From a checkpoint of a small self-supervised image encoder.
Model: 32-pixel images, activation gelu, patch size [4, 4], layers 6.
Training: muon at rate 0.0038, 7500 steps.
Data: trained on photos with spoken descriptions (Open Images, Localized Narratives), 203450 training examples, 4.7 epochs.
Rows from block 3 of a small self-supervised image encoder, named by matrix and row number. Rows with one number within an expert belong to one neuron, the router's apart. Each number is 128 + 32 x the weight over its row's rms, rounded and kept within 0 to 255. All counts start at 0. Numbers have three digits each.
Before each expert's rows are labels from the 100 images, of 14976, where the router gives the expert most weight on average: "patch colour" is the nearest of a few named colours to the mean colour under the peak. Only what is clearly more common there than usual is listed. The data: photos with spoken descriptions (Open Images, Localized Narratives).
# router: router (model.blocks.3.mlp.router.weight, 8x384, trained with AdamW), inputs 55-109
# up: expert up (model.blocks.3.mlp.up, 8x384x384), inputs 55-109
# down: expert down (model.blocks.3.mlp.down, 8x384x384, transposed), outputs 55-109

# expert 2
patch colour: grey
router.2:164154112134133125154070134106093113144110132099093093162085123137132155138127153170097109141117157144086129149205042142154093119148068176149105133122102101101120176
up.0:138160059146153192128146099088139053186139070129099116100134110124142122101088103123136096112127108148170094128062098083116123092133136101156128156150126163093109152
down.0:066061083108086090090133153187153137145127196126096100183112152175135148133092092131100132068142170130123148111134096181079148095100079115126150113127077107096072151
up.1:163130122188152130107141163112143089095115150096217136152107141165154125096102174098106134111119143128120130081168097148122100137079112113069134064180164143092111151
down.1:070111121185136147057152193140143141114105099110146129096136112146116087173111153150138146037105162108160120118122187166144094104125112129098175224110118092114113080
up.2:104116101107172165149126130141150151113126097099124144165116152128107147107165167086145123118140142185137093090091103136154075111115157119193131098086148148121149170
down.2:116150104096103086124163134103102171228134074171088134179129155147147103129131136141108136160183180062080132072101167182174098070203151093153104153100076137121112117
up.3:065072194171130130166137074075120147147051135131148108136126126155134107125137094134087166134098128100153141079123161108099120113136133097190133077124134129195128069
down.3:140100132161156160085157102142124111093111141149149140139131122154123153142157113192145144185125122147127106155179085116117066062196140132144112138184171124125096118
up.4:121107112168106121095155128162159118155093120108125104139108190114159148099135159142168088080180118116126122120107129118143141159179166073131136120172111136116139148
down.4:112071085131067078181153092170171165133154162118128093062167140091081139096154153135117115128146171091163092183130154117099084144069124088130063115063177128101165095
up.5:168046099110102150182097136151147096130170081144118116167108140144151099157144104088076124114109139137134167115175143149143128131076113145126090188049090155063132131
down.5:068139128133172066187117090103156128130136174209128107077152129108104185086125173123144113065154106159160119111135216145118162101106122083120069095153114164170168097
up.6:140138140157111147121155199120187145147074119113136144203166157120161082103161098134116064136103076098124168149105121085150039102093128117149131167117134131153155111
down.6:125111104114118150152162093147110090150083122098124161177139123172148129087122154160132139139102198123108120098096142117134123103123167092109136067148139123114147118
up.7:111148156131081108144209134135125128043101103114170143169102099161081102157099164153110115072121120175091088088208170143121158134213100094094179080084153152158134126
down.7:094092149097100115089119181152182172095092167130129079158115158179087155081115115072171182145223131123151150174094135126067083163073100178150122139145097111102116100
up.8:212160146127088124146110113130108152143131093063117132098115046125116112143139143177112063137135173152136168129112134090124171192072117091117154179133158128075125155
down.8:154098133132091129138106107138108091076175129132119126082170185122072096173102082163116107186127130170066159129109133143094073087076098098156146073101055142098165164
up.9:109145100103133094107137081103102107113114119150140075107105132063091126181120146143211161147132176111134135041077102173144124110152059132167083098082170113145147127
down.9:151177218104133090138130157080175109171130095053134240125152065092141108160094061098141142120118188116168120092156131091141119146155146136140119096061121120080124096
up.10:095144123097154156117113087051110132165121153116169130106190127148128132099137119101168064148148129150123139095109084141069134114113155097065102165124118192124084176
down.10:169078138073078114159145093141196142095069152098105170095118153141149184086084124146113127113152093084065179129149178138137140116092139109153090137153128183150149123
up.11:092145103068094171188133125111109106086094081102128143114107126127163103138129081103156111110123106156155122065106117161131150117074063158172114182123182126099069143
down.11:106103178117122119116095098154088133147082109114104144137084182133136161148113091056101137140200166124120134033157110104124142134109172117091120120124128086074158095
up.12:172150127137105154104151102102109056175144128092146123207109110191109168104146131139080078087141150123176124137127082153143114134151154115170134100194116171174132140
down.12:102115124132125147107121196186072179136145108130108148111129184173125146099136108110108101079130163139133143185163135138106102107114131150153132098128145101104130078
up.13:135110225090103149171192077158150152108045081068120111086150070166093130153164154120137091075086151073147102102114172134163092166163178120211113153121137065176141076
down.13:138149163156102115203108116166114113126091112132205117122123068173096130136185124105107111117150119120072117105200110124165036122161047181134131114114094134148111102
up.14:103140056113092126172127161132108070126104089072122162119129126134139112110094116125127095136085145157088117145088160127079149119127155119142129088071085157127117086
down.14:063194152110118051120160140113146133141088113099126197147118136107078148177072109158166120171105147100123094113133127188079154192194168127126123108156111194102103092
up.15:175160136109130118134123080120114155201124096121106138128086105105127123123190121124140102110134087157152121146134138131108080129077143109113059071077094133102153204
down.15:121117143163112179127115130153109154099160144189091083141125134131078072170121131095104155138151163117096092108114155102128160095100162110170086101112126078149162096
up.16:141135144121153122171077110145088149175051117165140155160144118139131184141176093117105157129060083131107102109063164182181140085166144076103114085084159122131118096
down.16:176080111072106097100117087108143127146185099130149150167152142112134142170134138102158101121168129187120123118083136170087074100193071127143117114052111098133131221
up.17:102089129176076076136169112121124091091153055182171103115141147113079161087065126192152110118078167089137111147081062123105114115149136146137179113128121152111116129
down.17:161190094080086141083156143102149061124119138100103150137196108173142117138140121143119113201168113095143100111130157163164157163155104137146131102172163107064146151
up.18:201143088114160116161070211122162168119130080100151151069130186144075091110151160148136146089111147115112079164107147139104006120133112164215148132083107121118114120
down.18:093165138144117145143126130189041107105080136085104151053123149180125146103135137146156119127065132131094152107104177097116073110147075160111107104141140126155127104
up.19:089179143117104093114163138099129144104178102130120164148149103110114193137152200106123131151164060166167137095111107113123090185145057133181163204127098112095132162
down.19:164121144185118126103154127101057137104080151112126120116197088086088134156152079107068094133114148133071103109198103127123152154171101121075129105107114124146124145
up.20:127097125155058111114090136078098123114093147090079130120069116133072201166229199099124120107126146214128112119105131116143150084123186093153163053097112125161088106
down.20:076122072168144084113110205163121138133169139169072169110173096100139123133079200120118142149157116071146127141104150131084116119098127093134082140108143172204172139
up.21:126147130165150089070114139164089123119155111136109180172064096189086135156131113121069121143114144154099125093089185166077128091176122157136106172128159103127166120
down.21:127103110104139107169162137153107150103111161132094160086207081117203174111093120167172053145135143125169060137110109114140161081153158141122076163160143126119106129
up.22:118154149137138163093112092112110130117078190126167141121093089120135161094093111100180125086100152118147152095059161161142129067161156096104127138086070105120114064
down.22:124196197136106070133135138134060122146100156079111139150114132057093118134132082114181140136157130189182122124128065082127168141116166114127087160142044088092124158
up.23:117121092097114154103070144130120152153137188161108175155141169161133068099153201109071112097125154098106137118172133081137104112147124086165183114133142104086176116
down.23:192130148063105178094133129091150117118153164134136107096217078123160142137109123155186089126165162120124122062128072204173073122172148077111118090189097158154064162
up.24:129138084090107098138149164068097074135108130126108078064163147120166110145082103142140132087118114128050083061073118111069127137089130140175154096058151129181105143
down.24:203111154106084145145169069123143133107134105102194175184159070147142058132171125152109173103150109079210114158154109162164203123141138135075129086105138173158057164
up.25:113124131130152123108159099109031111144177129079149147142086136132134163122154162098140134097158134163098203124069119168123107149113137167111148100114127155093152159
down.25:107169159127125155133145136130077104097105100166184112103110028137115180105168148067131124143079134115129156158143125114121127115110133111201122154125061107084149187
up.26:127092193178132151140101164136103120095136101118115134123124145125142132161135130092116095075071097107101093133130141182106177136114180125105127113146123114144102128
down.26:120149121093139088122153146085095134146122139061125121197128121116100132047140187133174122071101088205125125108109080095124143182153166133104143167154073133175210189
up.27:103100103123150140064084142104140135099178118138137138146121169151184151134186140104141126172171165143071087136106139133155113100159093080135100080100109174142117093
down.27:118090096169080178145154124138150165135162139110102128134153129108125087106103087096143149061167058130130148155166164097120102132150083135160176123179178133172079106
up.28:168148097095107133110119131158127021121131078133149153096122150078121047161146139106142101134120139192157154089097077159099180176104149138131106168139182121130068136
down.28:119158210160178125143144148056163182159153142126126102113161077149136132163161096161123115090170114116149136146110145136146130136105169108126137131190179142069153129
up.29:118072120093109098115172141155130124132217108111150111153131181103112115160164157176136067157071109122062107134102134232101133175115130118101111186154116084117138150
down.29:134131136190147085198084130117105124133153143080130129167066170108116147158145110118134103162107166094177145134094148148094133065157090201097156143082127133155095130
up.30:119174107114084129132058114116159128148141140176151092099152089164133162125180156145107185162094173096141172119127046109118120142153153175093153112190165091089113152
down.30:107155145117094153132198194134149111141096093149126127132141092151076121140053096157133125087131090123060144168057089166208169057113099155168134074134137090065155100
up.31:105139136120145088097097114192143094116132140080090116116150148160125154115047018114119140101131164119125105146136149161085127113137130179096160135125130139116151131
down.31:122137162131124075158143086126122106134129146099084075189154109179167154168121120151227162162127130108139133133125124084109103144132196116135128123183164161225152094
up.32:128117139152104188135115108079097153109179126159199098107161155130095130163132130100052048088119147176134144156129143129099127148121130133078109148073143113120147124
down.32:133125170087150134126123087129181118094082091172145213167143163135085092198134134139184106189125121098084142071131148131131152118088178138123144156087130074089179102
up.33:129089162185106104158179122114094155119161124128097171109104094100185060176115159105144078097150139146119126092102132124120089083113140091107162128118099123163129142
down.33:088128095114123126118132137172104122099133085135100072108110173121121152155151139122158113110171125158116152115011095097173094098103113150164114145148198121144130135
up.34:133141199101120123099108129156136086099135113135111139145139132129055136111133161132094161166097082080182090102157091089133084169122202099078122092198149111191123104
down.34:127107113128170118151126141140093103143114189108134081162108088150171125094156175087208148130110082053121136187106135068163160103149119122074095159162140114049143161
up.35:047163121149128196153155143062237151144188116147172155128116114120120111142094183159109093093142132147141106054136098105065131139096147109123146150105148121198081108
down.35:135100129129124081125046116145103111084113115143091030162137182178115103147117107106113069106123166120148119160159172168094128156116153110076093146146150096123184130

# expert 0
patch colour: grey
router.0:150104186113175108142101138108125126169176191101066109149152153142111077116139152188094160183146115090150126104153055099181098098150116128081155061121120107161146112
up.0:130064101117146140073155090106109077157186181100082122088110129127168166120160104169181090127118065132132096116098082093130121109157120030107122144118178165118147078
down.0:159136104129124157102111145158115149138129086138085115123146121098138155098097215174131156140152105159098135189166196151118187153139065100128145163125137117111081126
up.1:155139147154122136069178144163203181122130150118106158114110186092168081118156135151154090079138078179078159142108133144117114112130073125155097119081167173082064163
down.1:103092063140126090181056121097085104166070117119102128099151175143055077129147156137069115137131131148125076105176157105074101134073113097167123136078097171126132055
up.2:117163094104123157157138100123076145135057120127193163197122163101092062170158087086106110174142175150184167179073098132114140120140146145179220187141185146185177150
down.2:105128173152106131151105121153124111122060148120101131119132101151122148106090119175183138144185154114156129117154102118149122139162094116157099172132165118150158145
up.3:080096183123077146123128105167093084159141121189128144104135142135109161130139163139202150167136118126181111131159122192159119203141131096055137185098098147156073161
down.3:137149118127181137086171132107131071130176123130174050111094119115118111146123114100104117105096170076103186144157121180147196124137064109133175151163137144126112111
up.4:107159131099130144087170151102120137157146127079090107114168098173131177108145093124116117126139054115105126078115167129133094118113109089123137155122163116127185108
down.4:135121185175114163144142155110095159113154106135147055169100096128096122134129114038168144159081086143101056156201130087177170049157088096088116112091138071101118076
up.5:110100169085119150147101164097173115180143099146191164123152156088166161155098102119107176130143105141079195117118116120113133125116125182142086131084111108096133094
down.5:163110179121135120165130159153140134188152173119146134141131156115125140174166145184095123114180181096072102183102164139133101135106148117162189101107168143121079159
up.6:123136090110143107143137136100164132092154128156111128115059148166140097104122105127105130164153053166178100106112197144127098106118155177118117123130125168127165143
down.6:146133083129151163110088097088094158113148161122153135135121132098131139146152121091100185090112166178105166106138153156080113141178134138126054147108143174161096100
up.7:132185169131109115191133152115073059127120131197141115144143139150117143148163049108138194084136125126160127144126178141073095132116138135142141117161147102107060134
down.7:147091159158088088145157124078049120116156117054151082107142127122134100090133115205142163107168099079113082070104079149127136158140104096146115115123169143164164089
up.8:131145143139111053070154123124100097156119140114138118096141138111132128164144186146129157123117195174152106144129080140104137080088174109151123120160135168163169167
down.8:079164072158167123088087086099092098136111126128127175167127140159156098109148064110130129099114145114133178097065074095071133150100157122188137093110082143165159118
up.9:082096080136168110154130161136115168073077190120099202060147112079117124109209069097114155155158133082151188122168168100136136148103117145108198168160075142117157111
down.9:141099082103195147049157117144099181093087128120141157116055107196125175089170115093135176104125160136145127102179145186111089156111123116125074117115172183119135119
up.10:187131094180138176107101198169123122116163101122147102110105156200153141098105126105186101063116112127067098170135150133121122125150049168099131152091107169127182155
down.10:145079172145131160168175071173085093147140153054124105120140119141134183138127129102151083201068127136108121127093071156156169164138074106161122120130125164126164094
up.11:184104133140125098101159139180151130107159131158126162107145105143086138054142158092132091172069124155114166135109126035127148167170109117094150188127052106133197108
down.11:081112134151162062132122124067109113096115102094085125090166128125137039089081121092132093132102143176149087075104130113154133187112101120085158097155143156092164188
up.12:062143061052113119076151068121093160091102142098145109114176093132111136055148097107129115146122105113098163109152090094104134127166127127103102196098145116056111114
down.12:163166178166084220192124128128141134131138123094105120090140142107195135143114103062130144131108150177056156146140067134095115110141128147097163106156183148125120083
up.13:038097145162048127112137120068134098134079127089119102127099116112109119080142166113179112086161130114181123163101069145124197083141174118097155128128179139121159120
down.13:221116170096151180117105151134087154142115112102158135125169119120146167095080090082143119185158138085095101169155101156115073175127132122136118117139104115158130121
up.14:103107124127088107160084052123104113125167129142111141126172173130142164087138108117154122177075152111158155108144163166090161120129137140116076090093153127109099129
down.14:132168169155156068111077146055100172140166132129038129188159155137157116152119091125143111163143107097096107124132184155057077076187162108159148073158184103142109107
up.15:129170172145052225126198142144180135120105137128107103093128138098085133164067133086149054084120127100075143135164166174123132170112180149122092151126062148060167100
down.15:114110161152076100117107101120164087126102206158180135115151092161132104164125059174115108089114156110104153089133146119159148155145088103173191132118150171143120098
up.16:171157110126165073141134161094180064131121177133119145081097131143139149203161107088120115105120125151139138205080162150112107135153140074096110100086136090135156121
down.16:089106133121092178188170122133117151140172156146128146138153086074131090160100121169163119092104047158155137158086142120208144146140160115117125141078094126137078155
up.17:131197122093153165118151172152117163091131152148205099139082153155089142151110091158209146127112128127130174147173197153154096145107134121163064135094098138118161116
down.17:100038126184134153176142092092130133163085144138153096143111119083150099136180134114144095088126148119166111081096101102115132113134129141126114069113107148160139125
up.18:108148150141150087151151072199142128122144144115116113122150096163155118124090174089146137110058099116153140145150112120153160092185104196134115115159121167136066088
down.18:082204151138141106159083144169138149165120123129169138150102142210124097079178144161110191138181128166114117162138190084129116074135144128146129127127139111179096116
up.19:116147110154120176165157133150106170099075135098097191158135147124135065123121119092180142057154180159146139143095180091090136095107137095144142124170090110155136105
down.19:178155193112149097091090152104148146126106098171123142146181142188133110084079124161127115074155125094159099136113103144119138121182200143185093153129116134113120157
up.20:101167067138124070071174119165166133117130158201182109195164146147136202151132080087100120129156117146201131182087132124134132149119121109125182118173152126108131184
down.20:119104115152145120146093100115142147088109135147107107099160131106082169138120109193102135129122123198095127149121079120088130151156122175157082086124146134214116130
up.21:120119122163137118127101146106103143095152160127108173090153135193093135136101128127096085171121108096136133138080129120158153142152136089093099133065135111087081110
down.21:142124181208136115172077131099077183085165133112025162102129133131135146135148158138135141166127149149128098138118102123142119173105167100111126100095151047143101171
up.22:122118123145122171149152111132099187148142148140131101121151111188093121106122135088212132092097172163126154120124122118136108170143111166129119109101158158128126137
down.22:189124137149142141152144077125174121081140115135081183127120184112152124139065141111124151127152101047128141087131125066104161150076104133131090108102111093200166116
up.23:166141140115156073113150162122128167087089100129120163086080078123158130226125137143115098088175110165117156160135123150155151150059165118091152070114155141141102101
down.23:172130112133168166154170125076092133114116088084109144209101109164138157107157073158092077098085125118100095108095128125154157104144137109130148070113181150159112133
up.24:172125161145147088076102128115149119144144116080103161157107113135175127131078125120126147117100143153151112183134103162168130089113146169118161137142113100065104165
down.24:137144140117063152173109121086159090129072049147097151080120184178133101128100102121183148080140086106170126131152124150206119109140137130105110133159090160124152194
up.25:145086126130059108156122134124136108161163089124121127062121086126122125081172099141171109099122141194099108162064198083122097108110135160100096117153141148122141116
down.25:132150132147149127079134216081119112127120075129087197170136139135162167162122116123077154168159118108133065092078099123135112137129173084163116115189125104139125128
up.26:105199129168103110176214148152123114090099134087158138144146145151141174139173085111117142154097129185127094175158205131166138160109133101195087114153158155108107127
down.26:106154099123137164131117145121158170106118163153146139085129099176126163079112171070138135078172106093093127120125151095132176076154093171106107138090100133036120119
up.27:130142102117129171165101164140250066177111126130146101155099163142071091138102113120155164145173181191113120106126085095140095116144146097152134122115060119057099155
down.27:116102137225112163112111184172080159128148141198159079096123114140106098148133077084135134167217145073116161099119090108110146109089174110061099093185152145120125169
up.28:165119067108148146134122154153113131157153136124126106119144139107113072140142138041066138093178137116140121203069171074108188076124112145120190122124106191068067114
down.28:049131152147116168143132150137158146145136117170102104080157118161121104115170095163160161149135095123119148162128201161146090101116135116074111206187126108104108147
up.29:125178175137121122122141149085126073061122126193082156148084061132118110136165097102119112110133086183138074123097130119183149105129170166126135176105145111144123125
down.29:084071131056087085106140102173114156197121125109160142088078073129139096098110149148167148094093086036126138112151171122093138145098084106204193167089173202180108148
up.30:170096114180144126111096151175093135171133113137132109134090193194043096128141077097146159123109086188164160152152131130128129194152156132146077086194118120111132128
down.30:163196134142159201116145116083136105057122107170153201101147075124064133137178157173121099078124133124052164123123095099133066119137121135104139109103113149089119074
up.31:145164154167107135110203150134116117144178157123176109106121190171172181142151132165120162173074150129152194118145169102113146094156103120159197135157098091142085108
down.31:143125166086147094114139105149115153121130137152145107171164135112136104095155135129121094113112127123150113047121100193152133097131098187156093172169156144165142114
up.32:083154141159150103143111140134085118090115110105097158171170157134144181212072151144203117068161125099104163116116081133124142149097097101145156172158105162101202139
down.32:071107118205182134081127158124134105138092136080146095145118070131146127149129148081148108085097092111127152113076050115104202118159100122105072106084146120154098153
up.33:088101118070132160178131089129165169105056164128190114069123132136157151180140124178147110114132144152131151149145102151111091087105109141093092120114096113143138158
down.33:149111118095114134147134118082087137067161164078148084153167104146155137131139092143102127111098127153175127094082139131141174089126066163141138136091092098147137146
up.34:138111100108093143123124116124110134121164151187173114111154092171128133143078094097119189121140126160134158133089128094145090144166126159174149032164134177129127203
down.34:136159135113172067190163115163182176124096058148078071142118129174096061112145165108137120113166101132057147104135110121114083122125146135111098207199108155147108136
up.35:110170107123109164062128186140119189114112176172104088154097133138154106168157169102128094153139122123099160104154178138078151141160068146170119130168145144162048167
down.35:124088184081087131129092145120145208173084138103145183129124124194206057107152025105146141133108120168167101033099154164109138110081114130124156098182119123102150130

# expert 1
patch colour: brown
router.1:187124166109121154112107146188115139177167147096105083097067155184148128105091167184082154164132106078128061130227094133190107105154082122112069089116098092143067110
up.0:155161136157177204077143108102126063080120093134175135157076160117108141168173179093133154122193137161151147152121137038134164156085152132131070124142128088136131097
down.0:142091119100181161090110112164089098155139161110142153160117106102126115110092157149088104188127102182165051128111168170165123169123114131113150111134151158153104081
up.1:099094074174195144089147118117185172132115160162178179123151162152150177141143128091144118158134127090153172117116140170099141125139211122134129104147115140103152098
down.1:119096175098163152141166143093151162151124159136106156151156110117131046136109150109167094096077112129185126160151137120126138173118105073163170164154144098104107095
up.2:120134135068079148080141101094107158105089157127155080105154177123132140178125118175117138115138182152117182167131177146123121122178135030150119074098165111072087064
down.2:132124157097091157124118149105103139128149107107088139176132080126149095118135144175106089130167123082156116143140103130118153103171195100172121117170170100142070115
up.3:082163064157105165121114155149168145133129164136181056102106159152123067100073161106165145135143102114095155166164106104108167150136127092136125172056141177146102153
down.3:071141152113056161160106129177139193082080160099107143152123121095163153124122150144088106143169087075128175119110163184148100127112092145112113176083166157118098079
up.4:129110138084157115129149111137147174103087159148176119132122147140111113130111117145155102147111140125144140158155142118142151117106144090131139087095103135133109100
down.4:112148084114160124118126112083155073138148076080126108107118156107094101129163110146140170119141068187089098155176118118080168141159138132133107148121076153130109156
up.5:142117135150140162139111127105117161174151127087143174105114116156142191123130134138081143137126080150171118133174074115139128138181086110122113147095107131109101074
down.5:133128136138122165155119147107192143075118214079168100155151123159128049161130181076096102140110107106124148087115127100190147158147138183189138126111139143129137138
up.6:099138149092125123108138100156122159203082176159107161144107160137153171139136116100121116142109148157169094104134140144114109077138157125093082057156154104102127137
down.6:105136144129151174137159046143140153082115123135099104101087138117119144152128136176166117121160111109114152038128103133096100134158120087152136170165165127103152154
up.7:116130102116167082124110123173148142157165167107096167069155132178113138163090152131203191136123111080162093072159149155079132100142144098140143149126136095160184139
down.7:093090088080081132143128125156126126165098189124106118129134103137103117099121152171141186087144126135098152121104115099148094101126135090117098142121170143172139121
up.8:156113055069100141047156087176119114146148171132162154117089106157100133157157125153116114118117105190075101122098153171169128130177139135116100130144125110108143094
down.8:126166155130169105142199190151117184121140167152095136166091111104172089089135139171128135152085147098158163201126114134114141129107121125147132152133076103177151135
up.9:143110147144127065114141112101096112121090106101076113137132156115089122121195082127156038140139105132128160178210178151193151105161111081174210141143130122035131184
down.9:078101143177091084096152118133136111091180194120191106111126136126068189062169176108173155074146129138127104130102096110146093111162120122155166074176082111156100138
up.10:097143155154138101187107110141133116180177086166164140156117186115137097232170069136155150093162121164127097069131130127098134175097123079104150143098152139123179134
down.10:133133169178099124108137101106115177141107135201131074112235141199134147140167111115135097138133153151120145163179104087068062110113149168065150121123150129135192094
up.11:130151139119137113154118122111141110115135157140110142125142155151065132078102134131121072142095128104095090205171122123105142137106124121146153092090060106127137149
down.11:158174166162070209111107176125200160118148079129140185156127085123152184137149154102127119157085131105129137118132187128111193179149094137148140125160146087187148150
up.12:135145115143142143136116122140133134083154080078154204121168110147131111173115117068155154153154139088155173070129126168049159102150178126106081115103142105119144098
down.12:173092147163148127136078118119170181072122132120182108111130130129097173067137121113159072191120137152126149125165136116104103156092207174095100124088115154170113132
up.13:156203183124130132137114102089109159095097105184155139147150151125172189130111158096153104162142094097182171103115080133118145163087151141069154107090168117193154103
down.13:137080121094083163130143176106144135157104065110135142170095141139124090099128095177148152118139144116137122141124123177189091186130127122116106136141106116155126095
up.14:088083125119095150137137166116134143118144158139142151093177156088138130117186207119099074140117141140097142119131093159121157102107095107095079120165145169080099137
down.14:082123137104095163096088187129199132190136081130139194135115150151141133106149117047111099167105113173143097150215108131092121124139162114130108159093090085092143138
up.15:090164124107106173148157122122131107115149143148131107110096122130101114120105129100127141152080147099144108088098219174165109120125161165102033143182147168099225098
down.15:102140156135180135136107117100118117095098126102118181169178098070107121121117137101080106158128222126118061152155183168140126066068132093150149174088163132171167131
up.16:074061095088055105175117157126174208117161127167176178097174179114133099150153183121100075172101141165096133157059110115138108123107111074134158148140125070174152131
down.16:158096165096148110128146106148136107147117154140108119137215127110161122176079126133114098183129179132135166084117174099154086142146123153098118145136143134129146112
up.17:133106146095088140172170164124129205169078091098127146060183074156111122175144199198199094093120136101138108171159140142101116075128087099159103128137141129118149087
down.17:108163150122200118121144105201151122105140141110081123144103092157148138125133142119113138093159168154122140144144112109125087153177116180142097161112107116107142109
up.18:200176152090120095062116125100094131147087162117113149133093108158097097117145153110114111148141139135136150164128168101137100140127128090113126153075141205189107122
down.18:048145169134112191120174094115093060158082127155136107147148160109167182112067160120138130145150163103161158144124129117100143088160104152101166108062123164184170135
up.19:130060130175141118116116099144124155080111156174161155124132102145208142119089137120149160135108165111149130091064152111134106160148117121112124096151144142152115175
down.19:066113181157200125088104073066119125160146137154144164100205084103188179103044116089141076135134112162133153077108196151180151082183161150121089103144092113119120126
up.20:123086128129139161144106093171113101195068102199093149077166128143129073140127039127115176141136184045129121159123121090162161132110146078110173106123081157170154091
down.20:140137161103113120097130154054105156153103124096150137127082085193123116169145095121128145142079115103144146161142098130133093140111123102162114117118139116132137111
up.21:133070167143142128132064162126167155122115122144152142155115142199105142097204077132166143109098098174194170107126192142090157050133133094124153151174128087114109113
down.21:086175075156074122121185173165118093081177149119158088155153161113166089143097144104085138166165162096125163094154154177158151131130205120156144161143099110125060091
up.22:137117103135132101107105167142167102110096083094166129174098122072060180116095145106101116075121105144126097154150153126104215097109109121137146170112136183115147121
down.22:150136070135169183121133130145137127116179125177117079129152122120105160117083144162092061147205159147166185162144121134104134103104082137122174193142184076133088091
up.23:100120111109112109114194161139065112143124127102153148147113174159160148075131129104137123132120155104126091147168149125124128145089149138083129116128113119043068138
down.23:158118144125150136145064101170163147193077143121108102114151098176148087129140163082143124133160124132148135096105124093136129075159106160176143103070082114118136127
up.24:118125125117117105125162157113098151096119168129144117095056124125132132137130077208128098092142031125234201159139129104137124117108119106152113208136074139144194074
down.24:093164206123141094106092124098113140141120131167080118127096093133173102093108162146178135163101112131127137088080127120133152124135141111138125186142168167121083123
up.25:126135085102175111166150167192113088154065111179143086147138135142182159150056168140111116131145109065101158132079106144124081164161176155161100179119086169100188162
down.25:134204105151153104175119128106115131116150119154124152081105186165140130118143098132041139112188147091134139153121152077124152137189091093096225093174155110137125094
up.26:079156186094109082077104153087167125124104148160193135131082034150151144149102158139120053133066105155139193156105141112114130170131126147132126128134126165129154148
down.26:125113045104164109102088127126146126117083130121110085133161159171083090162108136101151100138145113119105103124120122153136124129074131121076111064098131187136083103
up.27:183136148166136108070132146089127186200076111140131145147147112118172183141125122104114107096099114062214137163120130145078104090140124130128147132147141123131120101
down.27:144137152139129117129182144129130157150069111121115191140140130171194054144111161091132119154113187163136117092195155165174104143184147105207075099083163130085142149
up.28:064082143125126142106052143162089089088156130150128143138186123136156097121142140035070198139118199103137157120069107063067144100106178094127140106133105159126145130
down.28:093112149049136100086081138142104130117137181157142165102098169097142154155124159170100078091184125153180138135141172112152135087147053185139155167159073087108119157
up.29:141126211200146183118114081108130135169112107130168119129113146147120077181155111104094055088139150114108139152132108067139168150154137107188100180124119122142149150
down.29:125125163089127137156140087109105127160133137098078138107084093161125150124124164146067112093151140121068097135161157094184140105132142152142077194121099008126161149
up.30:156134129168159126082081180094095065111136126122109156113148081121197155123133162105159138134140101149125157158160194127127109137118119126149106115175095083126149082
down.30:115200112074092152124111085139068177130185154168110127092135118137105102140130089145167117139117143106118079172103174111098106146142194136132155126158178143139162197
up.31:152151077162121113164142203138152176090133144081065122115086127158165144157114136113064086151159121113136152157111088071108156077122147166146121154124154061138088188
down.31:160168161130097134104123095131137136164138161179185195074114120092067150134092109141116185119146097111176116213126082126127213128149128133166148129119100092154196134
up.32:081191135152144141113152101165165112146123085135143095155071181164103155101125148067157056143155135108150123143152107214106114110147125082128135109098162128120099086
down.32:141196133128099129148135117133146096199162100101188186095127109073094116099124121189104058120122172109130107117110167130143108068167120102125155134183067118161133125
up.33:137180074081103130111141092128073138099120119177099093159096207188158120107150108192146149146144103091053153099091160116095102078106112093126117128176148090141105093
down.33:144137167196116073116057116184130155080114102100142145116151165079154122081114133124163087113144164171128115110123147094133114163163101142119112087120155161160108146
up.34:137155095129206132162139161144107165117102130181149144132132093097157130179070137119149137146180149153137178093068103151143113116156166151108157108117141088090135165
down.34:118157163105172107104088099133141232147150140161186174173144139152149155143098129115128106116143136125212116141171092139150098080138118112117030109139156136139156142
up.35:206117123148097082114175049151114212103127061095135150150121140078109148134152142176077053097127124081213114182161138091193069159150117085151093122077121169115130122
down.35:090149115073138124148109190123156138172104097184109108160140131113118096133136175091104165145133195146117101155175135137132142107142141109164162085132113140130164115